A small CTC audio transcriber, trained from scratch.
Training: 4700 steps, batches of 64.
Rows from block 7, named by matrix and row number. Each number is 128 + 32 x the weight over its row's rms, rounded and kept within 0 to 255. All counts start at 0. Numbers have three digits each. After the name is the row's rms in percent of the matrix's.
# fc2: shared expert down (model.blocks.7.mlp.shared.fc2.weight, 256x128), inputs 0-63
fc2.27 091:186170159147182107159158093136136137135146092148103123098113076095149146156140119064137160145138152169151090201088114125070107120164084090160156146122137176129114107134152106223094184165167130
fc2.28 090:117125123176183128125150146166136155112081136123134183134141129138155064166154171082134098124163145083147153103097087143151142123104131114120111151124226108153191076089162072140061105130103160
fc2.29 088:182107069141169086187086133097152073117153143149116144117068123102164107158135110177157194130119174104168077147152176123107138111144116113123090134116124179159123074093130113101096090102086170
fc2.30 115:155131197151106138124117104139124171158154148169133112184183159137083120179085133110094138173111102101097095159120098207144094149172169181157160100144130166133121122116099161161142120152153095
fc2.31 103:119145144164107169139166149141151103106135114133169064114108117132141158104117084095124174097087078139128076163128110155102066112112151148142131154150047120078049176199133185120105135130128137
fc2.32 097:075165076151125128163092117160151106151121147138171140129171126167108113137109164110130166097100127113124159143114127124102076172044182206130153127180036173052130118177105091115161115120094145
fc2.33 100:138088135087149119161156113198169194130151119129137172107127094120089164113114163133159142090099178118085125161127191166102163078131046154153131121085089130099171123100061115098109157095102095
fc2.34 100:106149156096122126124140131136117130120147116154073163113116095092127136119089079152136090082117176076158090163104154095064110077098085120121127104112165119132118138141102093185079165139120117
fc2.35 086:181174045171141119161123108192131069130145072189155144129158137094089108111128168079109141062154134142104057135113165048121110136128098075135138155185158086148104137177173138122206168133148104
fc2.36 107:088100173160157112157091078121111148166139168180194180136091141175082112152071120160137093189094146120081134155158107201123140118064110136103112132156136140199144108107102135162169129110106095
fc2.37 108:103104189098147193109143097103165141122191124093152107138129117150113136125087152176230153131110076143086092141138141153126065116150125116118199124108155104150082179173097201148130124094123093
fc2.38 094:198122082104117165121143110193136106109158122141140180107111160112077126108092189154174119123111138138099108160102097137140088118121095140125163143152134158197156129201081150096144089129121102
fc2.39 094:065195136162093149075114148135151110097093154066156164146120162147157091067163139167098125127148114102137095128118146137163131166105185156117228103087115130150152150132144154067120107088179158
fc2.40 105:153156168117142131156165103124167134097121118148203107166125192151108159136104114106108193162126129151113095124154153193183085102100155146094138088138063129166121121134080154123162095147206118
fc2.41 095:131141163122063116116110071063113058148115102156112102126135133111083145134120140060082206154093077125112166130133100106107151149160134127115119131126068137192120129140106095169139095143126098
fc2.42 110:137112101110183161105118093167114116183189169183132089154130121143105112139120127078102139140084086184123119144126163175138157154174141139176148128119136118190152147150105118150081102190131112
fc2.43 106:114113149148148111150164149182175143129160154117196123063119123165135128084139131079118072099171116129133069117079153101089110092136105103118138167144094087125110100157136117123124120116122140
fc2.44 115:082092137149115110114120181140150155142113042061106146075140127140156142097125142114127093125122183146165111162068176088118092139093116138101126134158118109041123146212123093138144088102086157
fc2.45 101:148171075094209099162138128130137141133115183190081138142162080070160147077108115157153086125165153111135064175150159109071081079113125151103127137133093225109128123103137153133138142077108124
fc2.46 080:113106135141132135088151134093168126125156141101081132093119102137146132098151111153096088182135052141135157083086118096100186119226140082113098143106121097188158084050154112143062175138154156
fc2.47 101:121064123125069134144077108155061088140156182143123135142156122085069116136079144132151173141100152123092099131184149173162106098123144113115113061131107135117104174166049108117113150228151109
fc2.48 109:119112156128145146122136101193138108089124126167122106170097155146104126151116147090129127113144125119109102163120128102096117107151110152157145166087024099141130108193113117129096103207146116
fc2.49 117:083135129148143071171103164130129134151130165085105159054121108078163130078134161172176111104123181104160119140143135119131184052090085102107075110120146084108171093107123141070124158075091164
fc2.50 099:179117153124113107127150101125133102166113111135152120163159137048115177126091055113127089140147136101087152163212137169171137147087089159118115129103117128182178079092108186161183155104153066
fc2.51 092:123148172128136103134146126085098200129105126133130042058084127152122131081164101110161131098115094090127123141131113091142193103174084111109117129134096176128099109156134097146153145112147117
fc2.52 122:095195162141143142147135142109185169113096140029184135082112110121137133169141125120116131094082124127139142131150115156111143129162127107074135160124162142135171080131146142066136160109153141
fc2.53 099:206148135126102151142168112106120184186100095162131132170058145184130123145169084125077146184054151140143125098182140186095199160163108117131129094124167193186118103123089103160110114136145136
fc2.54 096:166140141129124107181109138117141078125090180145154122039067130151134072163132088202130097106124129138154116146174195150108082053120118137132187134111187094121110128155142061077147074087137157
fc2.55 093:136164145179132142219125144186124144157179103105185205109085146104149103164157141132155128080151149118140104135103174103136139143147097103128128124064101085074122133156103112131067091103119119
fc2.56 089:109189087188170092146127117149170116140118132133171111088202157165101150150070142126154160130116102165086193147153152121164088156174128146141118148134092095111121161168081157131174123151065092
fc2.57 112:047122112159081141098086163045130128112135134092118091088129179119173124047148131094114172092130127109162066079082121091130058133104150104100088188171112153098088115146148123108073115102101170
fc2.58 111:064051127094128092070163122103109095100137122084119076138143082133111147059123142119137088113120025161090106115111089137068122113113051106117135152150116075122149069107134096160110159137186113
fc2.59 094:104157085175154141171128123138160088182082148229126148111080145154105176141140143186143151152144159203127172130101156105093185158097131169139122132100077138100162082181132184154146112091079108
fc2.60 091:135129138161193166044157130090145114147135161113127101172151110165134177081117123111078089168144119140104100089155069115143087119131145103124117094119169111127124149072126138123154207174205090
fc2.61 094:143148158114154167177149146191116107099129092149135142149132095159141158138157139155146081201064128130137133114090147147104116064074084142133154178099106168149152112091153111114113080155117138
fc2.62 090:165100122105070158094126150128156106103109123131128117143097196124137105108141144079121206150163164161163161126108173167130124155111148102118103146096120129154116132151148109072134030149150169
fc2.63 087:149105164131124093115092119109166110125139133106107098141123104128103121133120113098134076094128137131124073108182117143026074115144126111144072156130155147131125049106146112066136123161165123
fc2.64 097:125107131113125126124157136132160166122140125147025085159133108099105163050129147118113119128187098194126155155147090128146144104142104160124114190102117144174115158131152221132128135112196093
fc2.65 117:071187178107132167162091131099134154137085116055131147067106174156167136087136137145164132087150152104121127129139136084166129158128137114156160093094093139121116175194147140145132138109177132
fc2.66 078:109098164065157210143115130134207077168103103114187139055048093120110128155112150127127195141064144136134087172083163155112146104093146163105106102136092170089085143118092175143096146107146128
fc2.67 096:155104089126122145137104154158111140144159127088173143140074112180130135091124108104119147101081195044148138153134074134155149147174173051127073139126129119090117090073119144101096119067076150
fc2.68 105:090101165129135139182107095161106190163155134115117187120130141163087110098107172161181141126122163172096121187104128172071145094168142089214132110118132099100146169088120168188105202077143097
fc2.69 089:136062144127107128087121116091093146081168103150181124120085139113112159147134036083063136131097140141132077071086144186113113116105118100123046132102148143153106133146140116148064099124132122
fc2.70 100:093117125148127155127100121108129170122078156115128153073154147158122100142130141138143163146104140143153136083160153122138058117071183139103103121188136127069144119145128105142198094101109153
fc2.71 097:153135194067158122153124116150140142136176149144135130133118122129135113026119071145104119121154130135117123180105150130161138085102104129123202127109043160093086125119125130125071156081146104
fc2.72 095:172157105143082142097231128098088170078119116173136054152124148151155167147142091130120125114143064117134158090100078084117104170163161123134155112136190142131153113104156114154161150105147129
fc2.73 104:157161132079118083119127132142123080129143096180060114144185082130144121084156103118095161180136146158135208167084173110039119123119072115140110154070143170101156171124161130142125174138097144
fc2.74 104:140115115103119165121163136143138125130153132171075103152125119095136128147135128128106165133098082202140128143136099113151151142102098161136172145103102092140169079149113228141159138126132120
fc2.75 106:123134154124131157119185125087147169118035111123181119154095146145124126165128141055142160071174117087114103092183114133110187156118137139092132156155162134146082090136124078095126177137090137
fc2.76 093:099113139111144157086120129095118139158203078133086140121168156132115132142109147152096148126145132185102115131143143131147118118112138185144101100165136061096081189175142186110131124129137106
fc2.77 112:190175133072125151156172131174102168123095135093149098161164175164117116194152157083152066154174100142119113080030130140124178145153133139128145188096191110103157150119152098122158193131175095
fc2.78 094:125163111195188080173131133119192074143124099113100130107120083054126128182135154163137067116126135151142096108139102112102163109139133187105077153104142161143146132069118125116077142136124124
fc2.79 102:133143193114140186161105105156187113115167105153121127166160144163106184217115099111161142121187131169092159167179112151132139146151131186108134108110139074178140138111131152191120183111175113
fc2.80 102:099111089109137131164123135170122169132169129126197142125111130131132125136166138076143104133136142085141076112096132139107131124087113112121158184146107115057158113117118088069086115127047172
fc2.81 099:157148131139046094132159101110075126116118134157115096110079115127102116142117142140148121184091098147114171133122074103069146142148091087129176095068194121117124176159137099200086093120151104
fc2.82 086:130113113155091082132098130081132135129180143136118188151141172159088141143107134132095119156073149135114108136211156144124169149100106100126045113133138124181190087102100126127138145122096118
fc2.83 094:157104119150125130149106068162137150150152160127129139116183136117048079121076154134125078130117115125102099126112153138169165185072160125129156141133087155171110106158087162092205095109094071
fc2.84 102:177117143101068121151065137095131115106066081106053123098121154099156129109110109150120164112052140090155149110145114081142127122097135157118158090067168150166136108162100134152195127111168123
fc2.85 111:143147128146127068166099113105145167183124105117102178098122078124137109163133138158177139100168203127145139174153165129143154113157083088137088079198181104133131147126104107131096120109118121
fc2.86 098:126102111127064122156154157096105173137150142092096122100092139115165137126160094156148116127093129088171185054124175158070121119182081094102135102133193117127154132108143154093153132075112156
fc2.87 093:075119152099058176137108142147123106168100062128080153107175117083145086127155215147087176107158180097132110092115150069133078119107097135156108126116169078065110153170117149122097113150071146
fc2.88 107:099088120098110126071074117117136107097072134100115106166142080162110108038090127147111107101104112139125162137154104049174096134135122118115140128169098074066136154195096139076113091177136145
fc2.89 115:092072100154093128116066169104133106184115134125153132110139168144167107133142189138151180127155138121174132119109158104190120172128170150156111097135097130073136170149125141148131076098107164
fc2.90 087:087097111109105092117091141120045138119087103157142104173171161160155089145175131124158136132165136110136133126180152146140123110095180100186160097183139122112132104107162082131179134117102134
fc2.91 103:149052136095158178095148103101094060120150163154147084149124148099101143105101138061101155069102057128112040160097130141137136143200128078166109154168181127149118111153113123153121104179157113
fc2.92 103:122145156119124126196081117139129158159103072085104136141098141134126132174091091185183104114201196145086148146125206095150102122130122152097165100116115096149136168129085107134168098134197120
fc2.93 101:130213112159129076163110159129095159120158170147087165135092118118136179130141138113161106162110173155147125138144165074154179112096132131078162107107129149138130127084182116071123141093134138
fc2.94 092:113088146134116157115125113166116108133176149189134126151134129094127129137092077148108185095141091129128062150169115142126080121164163118158173124157126119230132185156113127106180135102158127
fc2.95 087:137103106168151116189104103130118081139125146133144155138138095108111150137112112212137119122180123136120141146117140082192117166143180112108133101131108134094110117163105135126140118141220107
fc2.96 097:148123107101068169158161172174137129109070073129140126137113132077169162111134146007061110112099111104157110101130116068110105148104142154133105145157102089094163096152141110137142105126110180
fc2.97 100:109090124128134168135151164145127157127094130103201141159109133146146142093120203072110148093130105151147072170137118111126090126118162142110144125117075093086139146147129132104158115114131144
fc2.98 097:133163142163093117149111132137207215151131111135125141139137180110122131176102133141148155042159133148137117192137161094120126156157127129147178125097107107110095134161098142150118117104153131
fc2.99 096:101153102098137142144153147113159134062047077177101113144087088099159156132164091104124149119143142101145144109113123092135142137127136168088153146126148115066143080112174127150125166125124159
fc2.100 101:148079126085077137117071169067115135119108124087061125119094100088184075145141081126161119120177168120148113124133125088139160128108139133075130090079177124132118120066134129178134143094090163
fc2.101 095:150116126114118108105130137182104121107127135149091124183079120129145099120157155096157094136144125152126101144088115129096162095098065088146158193100182152136149076084191122110067148196145133
fc2.102 091:122125115155125132150122106122128191106140142076123090098075204121109085114113170120114116098089106196129151127166075110145144158175205117159122139118063202125149133120136104134089166139134114
fc2.103 104:120169164099099110075165143087134149122144147079117098138133187117159154178152094065087137116123145108145128044174137096175097143138086098151138124125136111182108087093150105121157150131158146
fc2.104 114:174089134142100145174109129130069079125093123085117171151121162125132148078116070085101111107149168122113093105148208123082088093083108075102156109143110121162102119140112113144160148127136127
fc2.105 093:140134138170197150156105083104132185147150172099131136089092119183071131101108179134199145131106114087126095124154092110114150139127129147146133110093117154205111119059071134117098104140099102
fc2.106 096:102135145170120134180055127113126114179089135079099186102094142101130114146125090158157071133133210112132130113088121146168132135115146115099143150096209127095138154106122145131075097073115135
fc2.107 088:110132123120154097128160097102078135121114124144128192100134104068119128131087236122121177155089104147113114151118098035163162135100129213109178174115042154127142162105101111175147137127133103
fc2.108 106:119063127055076138145073134158074083071081120115095109142088134149121133077118114127145132141103191071123116109107107159147115127119116164143111098138072121132107133143112157113106118134175120
fc2.109 094:149110146114168149083135168070153141051105128142119101163105114153184075185188155073145139073193122125176215127130117099112158145123100125149129159136146125129106102086197138161107158174142152
fc2.110 102:133212123138170109082207138105164095073162138148101119120151053108135159136175156085120128108187065110140138122140100122130115125146092135086132137162130143094167088152157145078187174168127135
fc2.111 109:094177109120170086163158141142143136156178151151110114134146110156140154084140095099129079164167122150148131130143117136133172150128158148074142127201089122102161142128172217132108143071113156
fc2.112 087:086128204112180155117127109108134164224127126084192158063177091170140117099074142182168136127141130073105137181150146160175121107094138165104092129168094106084158110085069123142102160069136108
fc2.113 096:066186104154099114113170129139099161061158167084114130140127112111126170129136075158119122151106131134127210106187144114136062081103109128125205132139079096105136148143098108091144155170108119
fc2.114 092:055172125176153118140155110092134121088145179142147114097130155177121144148130115171134120146142118091100163097158147172118111115152119127108149146132126104148117132094126070124177172078117126
fc2.115 099:079079169066155165111081124114161106176171090105135168114134083145113109115111121161128096160155135112119159188094116168136156109132131144097099149132122116159097154111079141103028137153127138
fc2.116 097:167148145085164113105165108090087132129097086171034141207159148091119154143111096122131131195090135097115168167192120173165106141078130159117117138121190136202138090108108158150144162156106108
fc2.117 083:169162175123183153060155135089168161143124113155179114098099079158147116145132168102100145146079066098114149109151065135120133067166110102153088120126201096155144111144128090141143131133093145
fc2.118 094:146119050152095193143165115163126187170150119108113118157170089099106162125145198112082119162103085064140173056114125087179149196131165141151161146151148125085132127111132138143122138131116134
fc2.119 115:106094113124155097105159130189140121109172088128125095038114149116116109133156163103119122131156072159142138118102065137156166115139142099128104128073147096114161134164160143092064125109083127
fc2.120 099:177186185153099120081141120121137113111139070114161092130147149173127108132113134162146128089122142097117122091197141064132103132158117166146150086101168094127106163108125169058165089150149094