Weights of a small CTC audio transcriber.
Training: 4700 steps, batches of 64.
Rows from expert 1 of block 5, named by matrix and row number. Rows with one number belong to one neuron. Each number is 128 + 32 x the weight over its row's rms, rounded and kept within 0 to 255. All counts start at 0. After the name is the row's rms in percent of the matrix's.
# gate: expert gate (model.blocks.5.mlp.gate, 4x128x256), inputs 172-255
# up: expert up (model.blocks.5.mlp.up, 4x128x256), inputs 172-255
# down: expert down (model.blocks.5.mlp.down, 4x256x128, transposed), outputs 172-255
gate.56 100 [107 201 130  79 115 109 101 145  83 150 127 211 115  87 125  94 101 129 145 184  68 131 160 118 132 114 126  86 124 141 102 134 134 104 109 145 184 154 109 134 148 173 203 147 155 151 158 147 100 130  99 152 170 109 136 141 149 131 136 168 149 165 173 135  63 140 159 105  68 158 185 103  83 115 122  91 151 158 131 114 140 182 100 184]
gate.57 103 [115 151 151 130 108 165 163 164  73  87 139  99 153 139 202 109 144 149 141 124 145 112 119 118 105 131 146 100 224 103 131 114 147 150 103 220 151 163 160 173 130 123 131 144 150 145 170 112 152 103 133 144 132 105 195 130  83 175 174  98 156  99 144  62  89 118 108 169 124 162 145 100 114 116 209 120 138  74 139 114 110 133 132 182]
gate.58 103 [ 94 162  56 118 115 102 104 139  88 128 150 106 183 101 118 104 137 133  75 122 148 119 129 124  96  99 141 150 127 119 150 132 113 142 139 112 128 115  87 129 115 156 173 141 125 108 125  72  93  81  90 148  82 164 164 105 142 142 104 119 100 144 110 105 118 145 128 132  97 101 125  76 113  93 136 189 123 192 172 107 172 181 159 142]
gate.59 101 [123 102  72 113 164 119 115 118 133 148 144 163 114 117 195  99 106  85  98 152 119 163 134 100 139 121 172 130 144 160 153 160 126 100 156 158 129  88  90 146 135  75 121 106 109 151 120 167 145 153 128 138 157 143  96 151 152 143 186 144 153 214 173  67 147 123 127  99 169 115 122 200 156  74  83 187  38 119 104 181 126 142 112  74]
gate.60 091 [149 171 142 145  72 124 171 189  53 114 123 113 217 151 166 141 106 123 159 156 139 158 115 113 143  57 111 115 127  80 218 169 105 178 127 117 104 139 164 128 138 129  59 118  94 199 168 140 141 141 145 176  97 102 171 103 125 121 179 126 140  72 128 124  99 130 107 130 126 128  84 118  81 169 122 150  85  76 172 123  90 135 124 187]
gate.61 096 [120  75 125  66  69 109 103 105 132 137 116 143 149 173 150 183 126 154  58  92 105 124 108 133  91 155  85 120 129 136  89  96  96 164 102  91 114 121 138  97 137 104 136 110  87 172 155 119 145 136 101 174  93 106 107 194  84 124 141  97 115 147 149 120  48 127 111 166 137  86  72 209 163 161 130 156 124 166 170 130  92 121 179 151]
gate.62 104 [ 83 133  67 124 130 143  98 161 133 111 107 183 110 140 129 120 130  90 106  86  85 174 127 106 169  97 202 134 105 128 157 121 124 123  99 161 145  77 138 129 175 113 109 115 125 175 164  91 133 176  52 131 124 124 100 171 163 147 220 165 157 154 156 104 150  92 108 117 143 149 136 139 188  66 109 163  79 164  61 126  83 194 132  82]
gate.63 095 [103 109 131 165 160 126 169 120 147 100 118 176 109 104  95 131 181  70 122 131 189 136 127 156  96 126  97 144 112 157 104 172 143  90 159 116 102  37  93 158 120 207 143 120 119  92  97  88  93 118  93 142 138  74 189 148 114 157  82 125 124 158 118 140  67 153 171 117  45  98  69  47  69  80 100 146 128 129 180 141 140  85 142 128]
gate.64 093 [162 192 148 103  94 114 146 151  85 154 149 141 112 130 115 124  87 167  66 127 145 101 122  86  94 123 106 152  94 154 122 174 161 135  83 115 125 148 158  85 164  76 116 134  69 142 123  66 123 131 183 152  77 140 210 148  74  68 141 149 155 184 184 105 108 139 165  82 131 113 169 131 126 114 160  99  83 163 151 163 154 193  80 126]
gate.65 100 [ 98 173  55 118  75 110  87 123  93 119 139 113 191  85 167  93 134 137  77 147 115 123 156 133  99 120 187 130  91  99 185 154 103 104 133 119 141 180  94  90 128 108 154 116 137 139 104  91 129 134  98 168 133 128 178 121 119 122 122 172 146 137  94  99 148 101 118 169 140 128 123 125 168  98  83 141 133 176 153 220 115 180 115 180]
gate.66 109 [148 154 136 101 103 108 132 108 131 129 102 223  92 109  81 124 191 171 158 137 168 117 134 192 111  58  91 143 138 144 206 194 104 148 215 124  93 131 156 152 146 145 111 148 125 131 207 139 148 115 123 148  99 108 106 170 108 145 145 202 192 141  83 128 172 129  89 108 116 156 190 140 109 140 144 148 128 120 146 100  74 169 116 114]
gate.67 105 [135 133 115 105 119 109 118 156  99 150 107 166 130 116  73 143  89 176 145 167  82 148 128 162 137  76 125 177 125 103 146  75 176 138 117 127 144 127 144 122 188 169 148  87 138 161 123 126 141 107 124 175  84  89 190 152 121 115  67 104 132 176 136  88 115 149 153 103 114 162 122  59 126 182 167  99 119 151 148 131 120 198  97 101]
gate.68 096 [ 84  91 148 125 155  71 139  83 105  95 122 159 136 120  97 159 125  92 118 137 100 135  69 159 148 125  95 145 150 150 147 139 126 140 199 115 156  34 127 135 169 100 137 120 116 109  90 126 169 157 115 118 107 134 116 150 146 100 100 111  80 130 131 149 164 142 161 101 188 117  91 154 164 171 102 173 119  93  93 175 125 114 149  96]
up.56 099 [152 151  85 119  96 149 115 155 115 107 125  84 185 119 185 161 124 123 117 110  78 102 128 124 145 198 145 101 131 113 153 134 106 150 156 119 168 103 123 151  96 135  30 155  72 147  80  79 127 126 140  98  85 137 135 149 145 137  91 105 149 123 183  78 124 115 108 179 150 106  74 203 186 105 101 183 136 192 125 132 139 150 121 117]
up.57 103 [115  94  75 167 129 132 104 196 165 169 103 142 138 124 164 136 150 144  95 121  94 114 167 129 173 149 143 133 122 154 118  90  31 155 123 184 100 113 105 105 133  85 144 163 137 112 113 138 134 134 164 152 151 119 145  91 151  72  63 166 160 154 146 168 115 130 109 150  78  90 127 150  80 166 105 191 146  97  96 116 140 134 110 157]
up.58 106 [133 130 142 109 126  98 131 162 104 113 144 111 189 154 182  95  64 148 120 182 133  92 130  91  94  94 128 136 107 115 140 128  96  50 128 138 127 155 113 134 104 101 125 140  81 108  92  97 101  80 100 141 129 144 149  85 132 106 102 170 123 115 168 102 165 149 127 147 109  81 143  99 117 107 142 127  98 147 137 111 115 164  88 152]
up.59 105 [143  75  99 151 141 147 112 149 151 118  96 207 100 156 121 163 127 129 133 113 106 146 141 137 178  75 192 162  48 165  89  90  81 122 131 141 147 134 117 118 135 120  90 139  96 135 159 124  82 142 150 134 118 148 111 130 154  86 184 122 134 138 172  94 157 150 144 142 108 144 109 136 181 135  83 140 120 124 101 116 118 174 151  92]
up.60 087 [160  76 129 121 176 119 141 147 129 127 136 121 129 132 144 134  80 119 178 127 134 147 153  94 156 106 149 124  91  73 125 130 136 137  74 106 127 137 124  76 107  75  74 106 126 122 131 136  93 152 139 142 140 123 156  71 119  62 173 151 149 117  96 108  84  82 152 173 130 149 120 115  87 111  80  83 101 108 140 171 140 115 115 130]
up.61 091 [ 91 119  89 115 106 132  96 121  92 181 129 106 167 199 117 125  77 171  55 161  71 151 166  73 118 109 141 125 153  97  79 120 130 138 105 124 127 173 146 161 117  98 187  61 160 125 133 121 175 135 103 116 133 144 126 138 140 168 162 138 151 123 127  77 138  84  82 135 133 114  92 219 153  93 126  46 131 100 138 114 129 146 157 143]
up.62 111 [124 136 181 106 130 156 147  78 103  91 114  35 181 155 137 153 149  96  98 121 125  76 122 129  87 111  59 120 189  87 158 174 124 122 126 130 112 170 187 136 131 136 115 149 116 131 140 148 154  41 213 157 147 152 180  63  62 165 123 116  82  68  44 158 122 110 119 147  98 139 121  89  44 168 157 129 186 124 123 138 120  87 123 165]
up.63 102 [180 134 122 107  79  77 156 139 152 131 122 112  99 114  88 119 137 197 143 138 130 125 116 106 126 135 145 116 169 125 147 176 145 161 104 110 151 159  98 110 112 113 140 114 117 162 139  93 102 130 120 143 136 175 149 174 174 153 145  87 141 173 132 110 144 133 147 172 105 118 205 133 131  90 141 169 114 149  75 140 136 157 124 126]
up.64 095 [150 103 123 109 185 139 117  96 173 122 121 116 128 172 167 100 139 118 155 107 146 160 125 144 109 123 150 133 138 167  72 153  94 116 148 114 125  80  79 198 108 174  93 164  80  87 148 154 126 118 113 110 150 157 116  40 164 169 150  95 156  91  96 155 150 128 121 163 164 155  95 131 129 103  88 134 103 116 163 128  95  77 125  74]
up.65 106 [137  93 188 143 141 135 149 113 136 102 140 126 129  98  86 126  65 163 116 149 121 127 118  97 132 128 143 151 177 100 167 105 160 146 132 140 126 138 206 117  92  95 107  98 129 200 109 181 163 112 141 113  85 131 129 151 149 129 135 109 126 119 130  83 124  66 128 131 157 108 130 146 147 152 189  95 120  57  97 140 111  92  81  95]
up.66 112 [ 96  89 103 178 134 115 118 172 128 130 113  97 156 133 182 118 128 102 117 141  51 120 171 140 160 164 190 127 117  78  54  81 111  99  91 158 181 131 106 135 123 101  86 140 125 152 120 110 143 180  56 154 164 153  97 131 109 182 135  83  96 152 111 122 120 168  85 175 145  89  87  90 149  54 117 105 168 187 106 121 147 122 119 123]
up.67 122 [170 166 145  82 152  76 139 160 119 147 124 154 111  86 107 108 144 131 168 175  70 111 128 171 140 114 153 162 123 154 130  90 179 163 104 112 131 124 106 150 211 142 138  93 139 131 186 160 130 120 115 117 112  91 179 130 136  94 136 110 176 203 123 105 146 151 144 122  95 187 163  81 148 158 202  85 112 147 112 132 162 207  73 102]
up.68 091 [202 180 103  72 155  83 147 133 162  69 119 114 104 126  99 129 150 122 143 127 115 126  95  83 172 143 117  41 156 140 107 157 163 144 108  98 148 153  98 132  94 127 155 107 143 130 130 199 134  86 120 140 120 171 119 176 143 143 150 124 160 155 117 116 162 103 149  88 106  97 137  98 129 107 114 174  87 103  86 119 203 150 130  92]
down.56 097 [105 137 111 123  67 107 104 200 150 170 159 161  55 203  96  85 125 126 134 113 131 133  81 139 108  53 148 103  77 140 136  92 130 103 158 151 137 107 107 172 110 111 134 170 118 157 111 135 191 112 193 130  73 144  70 142 158 107 171 120 110 123 140 150 113 125  97 120  95 136 130 103 107 101 176  91 102 126 173 157  88 130  84 128]
down.57 102 [160 115 125 100 105  99 166 142 148 147 178 109 137 131 157 113 113 110 154 165 196 143 169  86 137  86 155 130 161 110 108 108 167  96 110 177 145 119 135 122  96 143 154 115 151 127 150 125 158 109 118  90 208  57  98 112 142 148 115 186 177  32  97 166 104 141 127 179 105 174  93 101  77 110 203 114 106 109 166 156 124 111 129 190]
down.58 105 [136 130  78 120 114 150 133 126 122 131 149  57  76 139 111 113 100 200 131 120 173 133 191 151  90 130 106  60 111 150 131 128 113  73 114 110 165 178  59  54 109 132 174 123 141 209 202 172 178 133  87 107 133 187 133  74 129 133 132 144 171 152  86 183  94 172 121 149 181 112 104 166 109 121 185  76 166 163 125 160 105 175 130 135]
down.59 105 [100 110 128 129  94 174 144 164  88 134 158 105 139  78 145  99 123  87  85 123 114 161 110 151 132 138 174 138 135 143  86 170 127 122 130 147 150  85 129 135 112 159 128 161  94 128  52 127  79 191 101 138 131 160 107 141 148 129 103 106 106 118 113 113  55 149 136 132 116 116 161 150 140 107 107 226  89 152 125 170 118  56 143 136]
down.60 087 [ 99 166 124 192  93 188 122  99 176 141 145  88 120 111 131 116 130 150 148  89 139 129 114 116 161 170 111 147  76 154 107 106 169 125  54 168 100 157 121  54 153 129 127 166 145 129 121 144  99 126 144 157 111 137 112 135 168  60 131 133  83  71 144 169  86 153 139 138 141 153 129  93 144  98 203  43  91 123 174  92 151 132 205  81]
down.61 094 [104 162 129 162 168 113 121 147 162 165 132  98  90 169 160 130 117 148 126 107  98 135  70 173 163  82 181 199  83 187  85 134 118 111 102  65  76 121 127 131 104 163 120 134 123  94  57 133  90  89 145 139  70 111 150 124  68 123  95 167 178 105  94 136 131 107  80 186 129 135 102  74 115 119 215 104  97  95  93  80 108 145 174 125]
down.62 105 [165 128 153  72 172 153 150 105 113 121 156 148 111 179 106 134 111  92 123 177  74  88 112 122  98 141 108 102 160 140 119 114 137 110 110 174 136 149 119 146 135 120 135 138 151 114 117 103 111 155  59 115 210 138 131  72  97  81 161 169 110 154 134 151 138 101  63 113  90 156 105  92 154 170  84  77  92 138 111 165 166 128 136 123]
down.63 100 [135 124 134 143 119 132 171 124 152 121  81 143  99  73 113 119 140 153 156 158 127 143 134 157  97 126 149 155  89 113 156 151 109 110 154  91 159 154  97 115  72  92 157  94 148 146  78 125 194 152 128  84  85 151 151  95 146 159  84 184  99 187 121 145 165 115 106  89 124 110 133 124 134 156 134  86 164 147 113 128 122 113 121 108]
down.64 100 [126 137 174 131  80  75 113 152 186 125 114 121  96 151 154 161 152 121 116 122 100 108  96 157 170 130  85  94  67 165 137 173 124 127 183 151 139  72 158 156 114 104 128 132 149  84 100 128 175 162 163 138 134 102 130 174 156 136 140 128 118 111 146 100 174 178  88  66 123  83 113 139 121 152  94 127  95 104 100 181 104  82 160 104]
down.65 105 [121 126 139 123 166 127 145 160 128 150 168 129  95 132 142  93 152 102 126 196 154 129  98  93 143 160 141 165 104 104 161 152 118 105  20 179 120 114 105 149 143 118  90 158 159  82  81  70  79 131 147  94 155  90 125 165 131 137 147 161 144 113 147  98 122 130 125 135 132 134 211 148 125 165 141 175  52 116 150 103 126 158 141 135]
down.66 109 [157 139 105 107 151 172 151  98 114 109 150 112 138 131  85 102  85 170  85 122 128 167  82 127 148 113  92 106 105 109 120 182 113 114  96 120 171 135 144 118 111 186 128 109  89 178 145  82 130 169 174 158  71 168 150  97  83  98 149 141 152 116 146 113  59 136 139  64 106 216 120 117 141  93 120 121  93 186 148 135 160 153 191 160]
down.67 110 [ 83 124 125 134 189 140 142  59 118 150 177 119 141 120  94 140 103 169 124 129 147 112 194 131 145 124 105 178 132 123 144  65 149 176  75 104  90 161  82 140 135 151 146 111 103 141 171 132  90 162  59 165  77 175 167 142 134  87 133  85 114 127 133  82 106 136 142 118  81 146 155 111 203 126 105 119 117 150 138  94 124 172 115 125]
down.68 097 [127 147  98  86 104  46 138  85  92 199 118 142 134 132  80 128 132 152 104  82 130 126 108 158 121 156 162 113  95 148  63 136 171 167  78 132 128 176  91  98 198 160 174 105 137 175 196  49 127 143 125 137 191 150 135 140 117 136 149 143 113 151  94 163 135 104 127 140  95 116 161 146 209  87 138 128  84 188 160 122 120 149 167 211]